A small sound classifier, trained from scratch.
Model: log mel input, layers 6.
Rows from block 2 of a small sound classifier, named by matrix and row number. Rows with one number belong to one neuron. Each number is 128 + 24 x the weight over its row's rms, rounded and kept within 0 to 255. All counts start at 0. After the name is the row's rms in percent of the matrix's.
After each neuron's rows are labels from the 100 clips, of 14976, where the neuron reaches its highest value: "loudest band" is the band of the loudest frequency at the time of the peak. Only what is clearly more common there than usual is listed. The data: synthesized solo parts of chorales (CocoChorales).
# fc1: MLP up (model.blocks.2.mlp.fc1.weight, 512x128), inputs 0-42
# fc2: MLP down (model.blocks.2.mlp.fc2.weight, 128x512, transposed), outputs 0-42

fc1.333 123 [131 141 175 138 180 152 138  99 123 139  70 136 144 138 114 114 140 131  96 109 149 121 130  95 108 128 131  97  69 143  64 108 162 140 127 151 100 143 112 158 130 145 104]
fc2.333 115 [106 162 104 135 148 155  95 115 149 137 127 110  87 128 112 138 140 132 143  92 115  99 123 168 146 132 139 149 138 131 176 118 131 114 137 130 106 104 129  75 117 134 102]
loudest band: 500 to 1000 Hz

fc1.134 085 [106 108 164 156 154 130 104 128 174 117  94 122 100 119 203 139 156 124  91  60 120 116 112  94 136 124 166 106 112 102 129 131 118 126 100 146 140 102 128 165 108 144 139]
fc2.134 086 [135 157 136 156 107  65 179 127 116 152 180 174 148 136 103 117 153 136 119 125 141 159 133 141 146 127 114 138 130 161 121 102 126 133 103 103 135 139  95 129 154 131 114]
loudest band: 500 to 1000 Hz

fc1.324 109 [135 142 132 137 173 163 112 156 190 114  99 163 141 151 119  88 113 113 119 122 154 134 115 136 105 148 102 114 105 147 133 104 114 111 123 140 126 165 129 142 148 149 105]
fc2.324 108 [109 128 142 143 132 135 135 102 133 165  76 133 112 125 111 115 114  99 120  80 112 143 126 154 169 149 118 175 111 110 118 149 122 127 148 140 130 100 100 119 132 152  98]
loudest band: 500 to 1000 Hz

fc1.230 152 [130 154 144 116 131 130  87 154  97 123 134 114 125 118 158 101 140 151 151 138 135 124 133 139 120 127 115  86  96 112  59 105  72 140  83 107 163 111 141 140 109 153  86]
fc2.230 150 [ 97 159 170 139 159 156 130 155 138 146 140 136 137 117 116 142 108 109 137 137 155  80 124  92 121 131 148 102 113 145 123 134  77  94 104 102 122 130 146 114 125 127 156]
loudest band: 500 to 1000 Hz

fc1.188 108 [143 126 174 163 146 130 128 114 127 115 120  90 145  90 142 158 127 102 131 117 125 124  96 145 132 122 103  85 127 150  91 149 119 143 147 132 118 126 142 129 127 149 119]
fc2.188 109 [122 115 165 134 103 155 132 134  69 109 125 118 157 137 124 131 105 129 101 112 111  84 156 145 109 123 143 111 136 141 123 122 123 105 142 131 172 142 128 150 115 122 124]
loudest band: 250 to 500 Hz

fc1.192 069 [110 158 100  89 166 109 127 127 114 137 113 159 163 122 126 117 109 130 116 113 129 152 148  97 146 104 107 119 131 158 130 101 142 152 116 108  79 140 151  96 111 158 122]
fc2.192 062 [186  89 145 147 102 115 123 113 181  91 137  96 117 136 170 105 137  83 160 113 113 154 143 101 125 102 125 145 132 107 150 153 144 172 140 126 141 120 121 112 151  86 145]
loudest band: 250 to 500 Hz

fc1.371 115 [113 103  91 113  81 111 103 108 158 143 109 144 104 117 132 108  92 109 150 143 163 136 134 140 117 117 155 117 137 128  93  99 123 132 104  98 107 146 144 114 114 157 174]
fc2.371 102 [113 123 144 138 166 135 102 156 123 132 109 114  91 174 140 100 106 145 126 114 127 121 135 130 219 119 100 113 130 170 103 133 134 115 131 134 137  94 185 129 108 103 136]
loudest band: 500 to 1000 Hz

fc1.135 103 [135 128 157 117 100 140 150 120 161 118 119 130  80 145 131 110 160 131  70  95 104 113 134 119 119 111 112 118 135 143 104 142  71 125 124 136 131 162 112 151 101  96 138]
fc2.135 110 [126 146  96 130 145 118 103 139  85 132 116 120 168 114 135 133  93 103 162 158 146 132 142 112 126 142 129 138 122 128 150 106 177 115 115 131 122 107 129  94 155 161 133]
loudest band: 1000 to 2000 Hz

fc1.509 079 [108  99 126 174 123 125 117 170 130 133 196 152  80 132  73 169 146 128 110  93 153 116 124 151 111 104 121 129 145 172 156 131 119 133  99 113 122  96 102  95 114  88 112]
fc2.509 078 [135 162 115  85 151 136 136  75 113 115  65 132 175 127 136  76  94 144 131 132 113 134 164 112 137 143 100 124 111  99  77 113 140 119 121 152 123 165 145 115 130 169 138]
loudest band: 500 to 1000 Hz

fc1.123 087 [ 93 116 145 132 128 114 128 164 150  73 142 112 106 109 143 126 153 138 104 119 120 137 141  75  45 116 103 113  92 143 123 151 122 164 101 136 110 150 127 147 111 132 136]
fc2.123 075 [187 101 144 120  94 157 146 149 149 155 158 146 135 133 128 115 122 111  85 119 116 166 162 116 126 102 122 128 123 150  96 136 140 157 150  59  95 152 138 148 145 155 116]
loudest band: 250 to 500 Hz

fc1.37 068 [165 120  90 127 136 181 123 120 195 112  99 120 120 106 166 118  81 141 124  85 118  93 137  78 141 134 109  84 109 113 130 127  96 113 112 146 126 130 141 128 120  92  82]
fc2.37 067 [109 154 163 130 139  79 151 141 100 145 121 118 109 117  87 126 138 116 141 171 107 165 109 157 108 120 174 155 125 158 128 112 187 167 104 117 115 117 126 114 146 142 124]
loudest band: 1000 to 2000 Hz

fc1.385 072 [144 142 125 140 118 168 183 169 126 140 158 119 180 126 121 126 106  82 106 119  97 152 107  93 129 120 101 137 133 121 109 133 177 130 127 116 136 110 143 148 106 125 133]
fc2.385 067 [134 168 161 133 114 155 109  99 110 134 109 138 125 148  95 116 104 162 176 112 148 139 127 140 101 168 145  90 130 117 150 117 126 137 140 128 147 132 157 134 132 165 149]
loudest band: 250 to 500 Hz

fc1.205 073 [145 151 156 181 135 140  94 130 120 171 115 101 129 126 125 138 115 134 103 123 127 122 139 115 109 104 146  71 100  96  74 107 107 141  79 104 104  81 113 130 133 126  83]
fc2.205 072 [127 105 131 102 150 163 135 114 147 135 163 123 147 175 138  98 126 115 162 108 143 126 126 120 146 159 107 106 110 131  98 117 118  86  93 134 187 131 167 128 128 119 140]
loudest band: 500 to 1000 Hz

fc1.405 129 [109  94 169 116 136 101 167 129 167 134 139  82 103 119 113 122 138 109 124 144 139 166 127 117 134  73 125 109 109 131 124 152 108 110  71 115 112  71 102 102 129  87 112]
fc2.405 128 [ 97 116 149 125 136  91 139 106 185 141 111  86 133 155 109 157 153 118 110 156 130 157 156 165 135  96 169 122 151 147 124 142 174  99 127 131 116 108 141 150 119  95 113]
loudest band: 250 to 500 Hz

fc1.299 076 [143  96 132 159 141  96 161 114 159  89 138 143 130 124 158 103 153 142 107  85 129 118 149 100  84 128 128  88  51 146 122 129 106 135 111 113 116 164 127 114 159  97 117]
fc2.299 067 [139 158 115 105  96 159 139 137  91  85 119 143 111 124 136 137  73 144 155 138 146 146 134 106  90 141 108 112 135 166 150 152 161 144 136  91 103 156 140 183 146 120 168]
loudest band: 250 to 500 Hz

fc1.346 081 [111 162 118 158 171 137 169 149 130 115 119 101 170 103 121 116 161 131 126 129 139 171 105 115  82 122 167 112 114 135 122 102 169 144 148 152  67  92  99  99 132 149 124]
fc2.346 074 [128 133 125 119 146 176 116 125 118 159 128 108 131 150 117 139 139 125 130 111 124 133 106 159 121 115 143 114 101 111 143  97 127 123 132 162 103 116 146 189 141 134 122]
loudest band: 250 to 500 Hz

fc1.49 092 [108 134 111 163 101 110  81 105 140 159 156 145 154 119 117 148 190 171 102 102 119 138 112 124  74 125 122 137 110 109  55 137 141 187 138 139 124 134 126  92 135 158 138]
fc2.49 085 [149 152 148 111 161 142 171 134 117  78  78 195 128 119 115 124 113 102 127 126 138 123 163 120 150 111 144 125 110 136 191 130 110 131 106 121 128 131 109 100  75 109 162]
loudest band: 500 to 1000 Hz

fc1.407 098 [121 128 135 130 112 134 169 142 116 156 131 122 107 127 132 124 104 130  92  93 134 149 143 100 124 108  91  87 119 189 126 131 108 124 134  88  96 187 142 121 129 100 151]
fc2.407 084 [122 112 190 134  77 138 168 141 140 104 105 156 125  98 129 142  87 126 108 102 127 104 127 137 164 107  97 163 129 144  95 104 140  92 133 139  82 121  96 161 128  85 161]
loudest band: 1000 to 2000 Hz

fc1.172 048 [125 106 124  93 140 120 177 161 132 134 126 164  92 107 129  62 120 115 103 100  94 137 153 149  99 119 131 111  99 115 118  76 121 142 103 156 121 120 101 140 110 150 141]
fc2.172 051 [165 121 128 155 126 126 122 127 113 108  77 155 129 135 115 145 104  95 104 138 148 107 112 126 141 105 130 141 120 121 131 149 172  73 137 153 117  78 122 199 159 154 114]
loudest band: 500 to 1000 Hz

fc1.339 134 [130 107 130 172 148 132 106  98 125 127 118 151 128 141 104 131 193 133  99  81 132 137 120 105  94 138 126 132 123 137 136 147 119 127  98 114 101 137 134 114 139 134 126]
fc2.339 101 [132 154 115 121 151 171 124 131 121 112 105 128 114  72 117 119  93 149 121 154 149 166 166 132 158 151  80 125 136 150 125 108 163 160 122 135 116 140 129  26 111 158 106]
loudest band: 500 to 1000 Hz

fc1.144 095 [ 84 129 137 105 150 185 145 108 164 117 116 128 123 198 110  88  95  83 167 145 125 149 119 147 160 135 141 148 117 105 114 127 126 113 139 169 114 156 109 136  98 126 133]
fc2.144 090 [172 158 122 156 105  98 119 136 108 129 176 148 139  73 146 158 131 119 105 134 137 109  97 122 107 141 106  86 119 139 119 152  98 126 141  84 118 128  89 157 185 152 111]
loudest band: 1000 to 2000 Hz

fc1.347 058 [ 87  77 103  98 111 136 133  85 119 138 132 153 127 121 136 156 128 118  73  92 109 185 139 124 116 139 147 108 106  64  77 100 130 121  73 169 105 114 129 162 131 100  86]
fc2.347 065 [139 124 126 118 161 125 102 202 134 145 131 149 103  95 162 157 128 107 106 124 166 111 122 119 160 114 148 152 145 133 141 159 147 124 163 166 137 118 105 147 118  89 117]
loudest band: 500 to 1000 Hz

fc1.365 118 [116 117 164 153 143 140 101 118 127  93 154 123  93 148 144 135 144 139 149 118 186 150 167 126 113 141 147 114 129 117 152 133 147 171  95 154 100 125 135 107  87 144 142]
fc2.365 120 [116 117 117 113 119 129 114 150 177 181 109 113 152 129 134 127 109 134 118 128 112 126  86 125 134 124  93 131 160 122  91 119 114  72 142  81 148 156 110  88 135 111 142]
loudest band: 500 to 1000 Hz

fc1.117 122 [137 112 120 145 103 179 136 137 121 143 167 122 124 113  97  92 155 141 133 135 105 142 113 141 145 109 148  87 137  98 135 151 118  84 110  87  91 158 108 138 110  99 103]
fc2.117 137 [113 138 134 117 140  66 115 120 142 117 127 143 136 150 160 162  86 118 123 139 163 120 135 107 111 143 102 164 143 147 117 118 143 171 154 152 153 100 167 122 147 156 159]
loudest band: 500 to 1000 Hz

fc1.450 115 [141 149 100 143 100 141 175 154 159 141 148 117 159 124 107 110 153 160 123 104 111 101 137  89  94 118 119 118  84 139 139 142 135  93 114 148 116 109 147 117 121 117 140]
fc2.450 108 [132 132 116  91 124 171 103 126 143 114 159 160 136  92 137 163 153 122  90 118 135 136  60 132 142 111 101 145 149  94 118 148 152 145 142  93  93 140 107 146 101  87 137]
loudest band: 1000 to 2000 Hz

fc1.140 164 [ 92 131  87 145 151 117  92  84 145 132 114 131 146 140 120 122 171 139 183  95 129 162  97 109 152 105 106 146 183 143  93 134 143  93 139 129 133 108 143 122 121 188 137]
fc2.140 202 [155 140 171 111 114 126 164 181  86 110 119 131 124 115 123 124  87 113  72 169 112 107 174 145  89 142 143  93  77 113 153 131 104 157 125 119 119 147 134 166 133  72 123]
loudest band: 500 to 1000 Hz

fc1.446 078 [127 180 133  90 148 123 141 155 120 111 108 100 134  93 155 140 129 130 103 115 148  99 119 150  84 134 143 143 107  95  81 164  72 140 104 137 125 155 108  79 113 113 137]
fc2.446 079 [100 104 147 123 101 154 113 120  86 125 147  58 132 168 163 143 147  64 116 149 132 111 119 121 152 104  80 119 117 147 137 102 126 112 168 165 145 151 122  94  99 109 115]
loudest band: 1000 to 2000 Hz

fc1.62 089 [140 196 144 134 168 115 159 135 151 141 120 148 137 115 116  94 135 103 112  86 122 167 153 119 100 140  98 106  69 178 102 142 110 159 118 129 126 156 147 105 145 147 110]
fc2.62 078 [163 113 150 124 154 124 136 144 113 127 144 137 146 121 117 146 128 166 125 129 120 153 186 122  94 112 130  70 100 127 101 129 119 143 152  80 124 160 159 181 130 112 104]
loudest band: 250 to 500 Hz

fc1.73 105 [149 115 142 140 171 146 173 131 130 112 131 158 128 121 113  90 121 125 126 134 102 190 169 129  97 109 117  61  34 122 105 109 137 137 137 130 124 133 140 146 128 148 113]
fc2.73 094 [140 125 124  98 154 117  91 184 107  96 148 118 154 160 145 162 107 117 130 108 123 147 155 146 131 137 123 114 104 156 113 152 123 175 154 105 139 158 131 156 168  97  97]
loudest band: 250 to 500 Hz

fc1.345 089 [ 80 141 164 121 125 128 161  97 134 135 115 126 107 121 121 132 131 153 145 131 127 111 115  98 128 131 179 109 121 117 135 104 140 138 128  71 116 164  71 122 133 106 100]
fc2.345 081 [151 113 141 167 127 187 157 138 111 119 145 111 138 117  95 144 125 114 125 105 119 139 117 115 148 133 120 112 163 122 104 132 183 133 150 137 123  94 166 165 111 166 136]
loudest band: 500 to 1000 Hz

fc1.143 107 [104 112 185 139 127 151 148 109 105 105 149 123 153 140 124 140 143 110 125 108  94 108 142  97 114 153 133  82 128 108 197 109 157  80 115 158 142 128 150 132 118 161 146]
fc2.143 111 [143 155  69 105  96 122 113 150 155 133 144 147  92 127 147 135 133 137 114 163 162 133 122 148 134  98 120 173 128 122  66 141 111 179 112  93 109 111 106  97  97  71 104]
loudest band: 250 to 500 Hz

fc1.354 107 [136 147 180 163 144 150 136 116  73 137 157 141 189 132  87 136 105 104 102 138 123 159 155 109 115 133 142 120  99 112 127 105 143 115 143 110  90 125 134 121 102 137 122]
fc2.354 100 [122 128  65  99 122 165 103 122 111  99  92 149 115 130 123 154 112 123 212 130 136 142  89 131 127 131 100  97 132 178 117 110 112 131 153 115 116 151 138 117 147 129 113]
loudest band: 500 to 1000 Hz; 1000 to 2000 Hz

fc1.16 055 [108  86  90 141 159 156 158 161 127 109 135 115 133 157 112 144 149 131 110 117 161 138 128 101 112 140 111 109  87 173  98  65 117 132  97  71 131  88 141  84 126 113  78]
fc2.16 068 [105 210 111 104 158 177  93 102 139 146 139 118 138 133 122 107 133 124 134 125 134 119 119 159 131 109 145  94 127 162 109 142 115 134 157 136 126 138 129 134 112 111 141]
loudest band: 500 to 1000 Hz; 1000 to 2000 Hz

fc1.196 047 [117 155 135 156 148 155 154 155 106 176 153 127 128 121 115 110  83 100 117 156 130 145 132 168  77  66 133 132 113 101 100 162 130 119 147 148 124 155 100 122 124 120 110]
fc2.196 042 [104 148 131 135 122 166 120  52 116 170  92 125 133 132 156 172 160  90 106 180 144 110 131 141 142 174  97  88 127 157 163 110 102 130 119 128  95 167 141 141 126 116 122]
loudest band: 1000 to 2000 Hz

fc1.458 105 [104 150 112 113 149 120 167 118 128 143 170 168 139  94 137 143 127 160 102 122 127 131 134 175 134 111 130 104 156 107 150 102 100 115 108  94 122 137 115 142 142 130 137]
fc2.458 103 [158 135 148 125 148  95 129 160 149 149  84 144 118 112 130 102 143 102 104 122 122 112 161 138 129 165 141 129 129 133 121 118 121 104  83 133  86 117 150 229 151 121  92]
loudest band: 1000 to 2000 Hz

fc1.367 108 [113 139  79 109 149 112  71 116 149 144 121 136 181 134 105 102 140 134 139 167 117 134 167 114  94 113 102 127 103 108 123 127 136 140 121 146  83 123 165 132 134 179  86]
fc2.367 088 [137 143 123 161 143 133 147  85 129 107 124 108 135  68  91 131 153 132  90 121 152 127 102 177 139 140 144 145 107 168 140 122  99 147  99 106 134  90  78 125  61 132 151]
loudest band: 250 to 500 Hz

fc1.438 068 [136 179 134 157 118 151 145 175 126 110 159  85 199 134 125 165 149 103 146  95  94 149 126 119 133 116 127 121 140 155 115 105 140 117 130  89 114 143 140 115 107 133 131]
fc2.438 066 [146 132 132 118 110 137 121  75  88 135 137 154 136 118  80 135  94 165 129 154 152 134 113 119 120 133 113 124 130 129 128 113 162 137 165 119 162 107 128 161 180 144 111]
loudest band: 250 to 500 Hz

fc1.122 083 [165 185 148 155 133 150 149 120 134 145 112 115 165 125  88 151 125 112 166 125 145 139  73 112  84 149 152 144  95  98 130 114 161 142 126 138 111  88  81 123 141 107 117]
fc2.122 079 [ 81  93 112 140 127 147  73 150 109 144 112 124  90 147 133 137 157 144  97 115 104 135 125 157 133  91 137 104 140 116 113  85 148  94 146 139 153 101 143 151 100 154 137]
loudest band: 250 to 500 Hz

fc1.279 106 [103 141 100  98 128 141 142 106 123 126 139 126 146 130 130 106 124 146 141 134 118  88 131 149 156 104 152 113 110 123 142 130 104 127 153 134 158 128 143 115  96 175 107]
fc2.279 103 [149  99 142 157 133 147  95 113 129 149 130 153  89 120 122 131 137 107 115 120 117 134 122 102 129 159 102 146 125 133 118 149 133 129 132 137 135 117 102  84 132  70 111]
loudest band: 1000 to 2000 Hz

fc1.287 086 [168 169 134 116 127 121 119 108 118  88 123 128 175 107  74 115 145 137 107 125 122 138 179 125 112 100 114  91 110 126 115 115 152 151 116 114 150 100 106  90 119 149 129]
fc2.287 084 [ 92 113 129 100 153 129 150 101 166 122 146 120 138 123 178 124  78  90 159  96 146 134 125 121 129 112 107 143 130 111 163 190 126 119 101  77 117 139 126 130 119 150 121]
loudest band: 500 to 1000 Hz

fc1.336 067 [129 128 130 141 128 153 116 170 136 125 117 118 129 149 139  88 122  95 101 136 125 135 127 140 146 112 113 134 112 175 110 106 102 125 140 145 113 128 127 142  94  97 113]
fc2.336 072 [134  94 158 107 103 170  84  91  91 123 142 139 125 145 155 139 129 160 142 116 177 145  93 135 150 150  88 140 107 153 189  98 111 104 123 135 153 116 146  91 142 129 121]
loudest band: 1000 to 2000 Hz

fc1.203 079 [102 165 100 129 116 137 162 115 170 158 123 118 121 112 148 125 150 143 124 131 137 144 178 140 102 114 108 112 130 153 120 162 112 121 133 171 103 147 111  73 139 119 143]
fc2.203 088 [125 102 167 134 128 101 111 109 120  92 120 106 174 120 121 125  69  89 140 147 113 120 111 127 157 126 152 148 143 120 136 111 150 141  80  73 137 116 101 200  95 146 124]
loudest band: 1000 to 2000 Hz

fc1.8 161 [165  89 163 132 106  17 130 115 120  92 145 137 129 134 152 129 107 126 124 117 135 158 145 121 135 137 101  85 180 126 127 136 154 110 119 142 125 113 123 126 131 137 143]
fc2.8 185 [102 174  84 113 133 224 127 145 108 144 109 101 142 119 104 137 157 136 124 122 120 110 109 126 126 118 138 175  74 129 105 110  93 138 145 126 165 146 152 132 119 122  92]
loudest band: 500 to 1000 Hz

fc1.41 051 [ 99 107 104 106 135 132 111 130 132  94 132 161  98 127  85 104 165 149  80 142 138 151 162 110  91 125 129 110 102 170 136 120  99 118 127 104  69  94 108 100 126 151 131]
fc2.41 048 [130 119 107 107 144 168 113  94 109 114 126  98 138 127 139 154 106 112 150 144 122 120 104 130 128 144 117 127  79 148 133 119 109 119 172 148 146 107 139 119  88 132 105]
loudest band: 1000 to 2000 Hz

fc1.391 056 [130 141 115 126 122 104 174 148 129 124 118  85 175  71 125 135 185 127 113 128 117 129 115 127 104 135 119 124 125 123 122 113 128 106 133 103 111 130 139 124 137 128 114]
fc2.391 058 [108 111 146 140 106 159 128 137 129 145 144 160 103 155  97 136 129 131 138 148 177 177 117 136 114 131 134 124 112 109 162 100 146 143 132 117 118  97 124 159  99 143 130]
loudest band: 250 to 500 Hz

fc1.180 072 [137 117 147 121 144 126 122 158 113 127 108 136 130  87 121 113  87 155  87 104 113 121 115 133  92  97  62 129 127 129 104 125 127 133 118 175 138 125 123 150 144 166 101]
fc2.180 077 [134 123 102 121 128  82 130 130 161 117 129 138 157 149 135 122 101 111 118 159 152 102 143  91 108 130 155 156 103  99 169 118 157 105 127 123 136 123 110 152 156 112 130]
loudest band: 500 to 1000 Hz

fc1.185 098 [101 161 122 110  82 137  96 146 133 127 127 133 157 174 121 104 144 133 113  76 135 128 107 126 135 111 106 109  56 127 120 101 108  74 126 125  97 123 148 113  95  80  90]
fc2.185 100 [118  98  99 111 171 156  93  97  83 104  98 108 113 154 112 118 141 128 125 153 124 100  99 132 181 168  84 179 114 160 149  86 106 133 119 153 106 119 123  97 148 151 117]
loudest band: 1000 to 2000 Hz

fc1.218 080 [133 118  98 123 160 187  89 136 158 108  98 120 156 117 128 107 127  54 118 134 114 151 134 154  97 115 122 122  72 158 135 113 130 157  94 172 146 105 112 128 101 120  98]
fc2.218 078 [136 131 127 137 139 101 111 145 128 143 137 108 105 125 117 124 100  91 175 122 118 122 109 128 159  86 176  99 117 117 144 160 138 207 171 132 115 139 109 169 146 112 130]
loudest band: 250 to 500 Hz

fc1.290 152 [126 117 148 114 132 161 132 156 142 118  95 107 145 139 117 101 141 192 148 111 105 158 185 143  87 107  93 137  89 103 133 132  94 114 136 107 135  84 123 129 130 116 113]
fc2.290 150 [128 137 105 101 147 103 116  76 101 143 171 166 127 121 112 139 117  84  96 132 151  93  65 126 158 150 156  95 152 116 112 141 141 147 169 117 113 149 141 111 101 151 138]
loudest band: 250 to 500 Hz

fc1.156 083 [100 144 148 145 176 106 128  86 102 103 137 141 164 132 108 108 104 127 121 119 132 154 114 123 110 132 132 117  99 147 128  95  90  98 125 103 111 123 116 109 116 174 132]
fc2.156 084 [143 121  93 121 121 175 112 154  82  94  65 149 141 146 125 149 108 114 149 133 138 105 100 112 142 161 124 126 120 166 131  87 128 118 141  94 137 130 167 130 149 108 105]
loudest band: 1000 to 2000 Hz

fc1.99 112 [107 108  98 115  89 112 156 146 115 143 132 144 157 100  89 140 136 121  96 111 111 116 120 123  77 102  80  90 125 158 155 166 129 142  95 111  77 138 121  65 119 150 115]
fc2.99 104 [129 160 113 123 157 168 126  81 120 110 107 117 152 138 135 116 140 105  94 139 155 140 148 122 138 152 109 174 144 131  62 105 117 108 137 150 115 137 127 112 111 114 151]
loudest band: 500 to 1000 Hz

fc1.419 100 [103  98 107 192 125 148 125 161 152 128 132 145 168 101 147 117 115 100 122 135 116 114 116 118 102 156 142 112  77  99 113 104 111 103 135 149  95  79  66 121 105 127 143]
fc2.419 088 [128 144 120 115 127 171 112 120 111 147 168 139 169 156 145 141 142 163 103  92 117 129 105 146 118 102 143 125 124  94 168  96 134 136 149 172 132 149 165 170 148 160 114]
loudest band: 250 to 500 Hz

fc1.444 063 [163 152 128 122 150 101 140 152  97 158 119 124 186 151 132 102 103 157 145  85 143 174 175 151  84 147  85  87  87 146 107 134 112 121 120 115 111 129  86 148 154 159 117]
fc2.444 059 [109 130 129 128 174 141 121 125 145  93 128 130  82 159 107 138 130 122 183  98 140 140 121 121 134 185 128  87 104 127 159 142 122 164 130 127 110 184 126 168 116  83 117]
loudest band: 250 to 500 Hz

fc1.504 110 [106 115  66 126 191 119 142  96 145 130 123 106 144 162 104 120 149 100 152 169 151 150  79 129 124 149 133  59  84 149  98 129 101 134 140 159 129 163 125 148 117 158 120]
fc2.504 107 [119 136 206 120 155 167 107 179 131 154 130 152 113 127 138 131 126 157  92  88 110 138 160 151 107 123 113 186 160 108 163 123 109 107 106  98 120  97 131 128 149 127 114]
loudest band: 250 to 500 Hz

fc1.292 123 [ 75 110 130 119 179 139 145  97 147 147 138 155 112 114 141 131 153 104 127 149 101 159 164 115 127  89 137  89 113  88 118 133 120 122  77 112 136 124 128 115 138 108 131]
fc2.292 123 [140 143 166 116 156 124 129 113 165 158 111 104 106 138 154 106 132 143 143  93 115 124 141 135 165 128 133 113 153 129 122 149 109 111 124  95 113 106 125 130  90  74 108]
loudest band: 500 to 1000 Hz

fc1.242 094 [174 135 153 100 176 108 173 118 116 151  91 112 149 122 148 108 108 120 127  86 152 116 126 160 105 139 104 110 133 132 149 122 164 145 143 103 112 133 109 126 133 130 120]
fc2.242 089 [174  94 147 127  96 151 133 120 117  92 101 133 140 124 115 135  96 140 137 160 131 123 153 178 132 124 139 139 129 121 137 112  94  90 149 132  84  98 136 101  84 105 142]
loudest band: 500 to 1000 Hz

fc1.357 084 [129 152 168 116 145 108 130  94 136 138  64 144 150 155 130 125 153 133 100 133 147 136 151  99 107 117 137  99  85 120 111 114 173 150 144 121  91 128 120 120 102 126 110]
fc2.357 076 [152 118 105 166 141 235 132  99 144 125 124 136 102 114 129 118 151 123 140  79 126  97 100 166 140 161 130 137 125 165 141 129 122 153 125 156 115 137 110  82 113 137 113]
loudest band: 500 to 1000 Hz

fc1.79 156 [140 107 166 101 120 167 112 165  99  81 107 117  80 104  91 110 110 140 126 129 125 136 110 182 116 162  74 116  89 138 106 115 127 126 130 142 133 110 113 135 129 154 106]
fc2.79 183 [110 122 109 135 128  85 157  81 156 162 152 128 172 140 180 131 146 111 127 106 127 114 159  84 154  92 158 137 160 121 154 142 105 123  96  88 117 139 119  88 129 107 125]
loudest band: 250 to 500 Hz

fc1.430 091 [125  76 198 128  98 177 149 161 149 111 101 103 147 114 130 106 152 127 152 116 144 152 169 140 127  73 121 131 129 119  90 131 133 108 107 128 113 151 131  88 135  96 122]
fc2.430 096 [114 170  65 125 134  70 128 106 118 145 160 145 117 122 150 139 103 125  91 143 120 115  93 123 128 173 129 137 131 129 171 134 143 130 150 115 131 111 113 164 106 157 139]
loudest band: 500 to 1000 Hz

fc1.245 070 [101  92 151 108 131  94 138 116 167 106 124 131  99 107 142 106 121  84  86 134 102 131 148 120 164 133 164 127 124 121 124 160  99 135 101  77 128  88 116 125 144  83 112]
fc2.245 064 [144 147 120 122 134 127 143 141 105 150 145 120 162 122  95 150 114 169 168 135 132 133 109 165 122  51 106 125 153 113 147 129 194 126 146 186 135 143 141 150 121 144 135]
loudest band: 500 to 1000 Hz

fc1.270 048 [ 76 142 144 106 145 144  66 167 102 112 135 155 126 106 142 133 139 138  85 122 143 150 116 120 108 112 123 159 112 161  98 103  98 111 151  95  85 109 105  96 131 121  71]
fc2.270 052 [122 137 106 134 116 162 132  96  98 124 107 150 113 151  89 112 127 140 141 134 113  97 128 116 131 158 106 126 111 156 178 108 115  91 149 120 135 109 176 120 139  96 106]
loudest band: 1000 to 2000 Hz

fc1.212 060 [143  97 135 140  94 154 151 154 175 153 131  98 168 154 134  89  67 140 105 102 141 128 123 174 126 120 107 138 117 102 145 180 152 113 112 147 131 137 114 173 131 140 119]
fc2.212 065 [124 152 138 147 149 125  95  89  82 106 116 163  90  93 138 173 183  95 148 135 136 120 123  99 138 141 143 124 142 124 113 100 120 154 116 105 162 105 126  85  99 126 121]
loudest band: 500 to 1000 Hz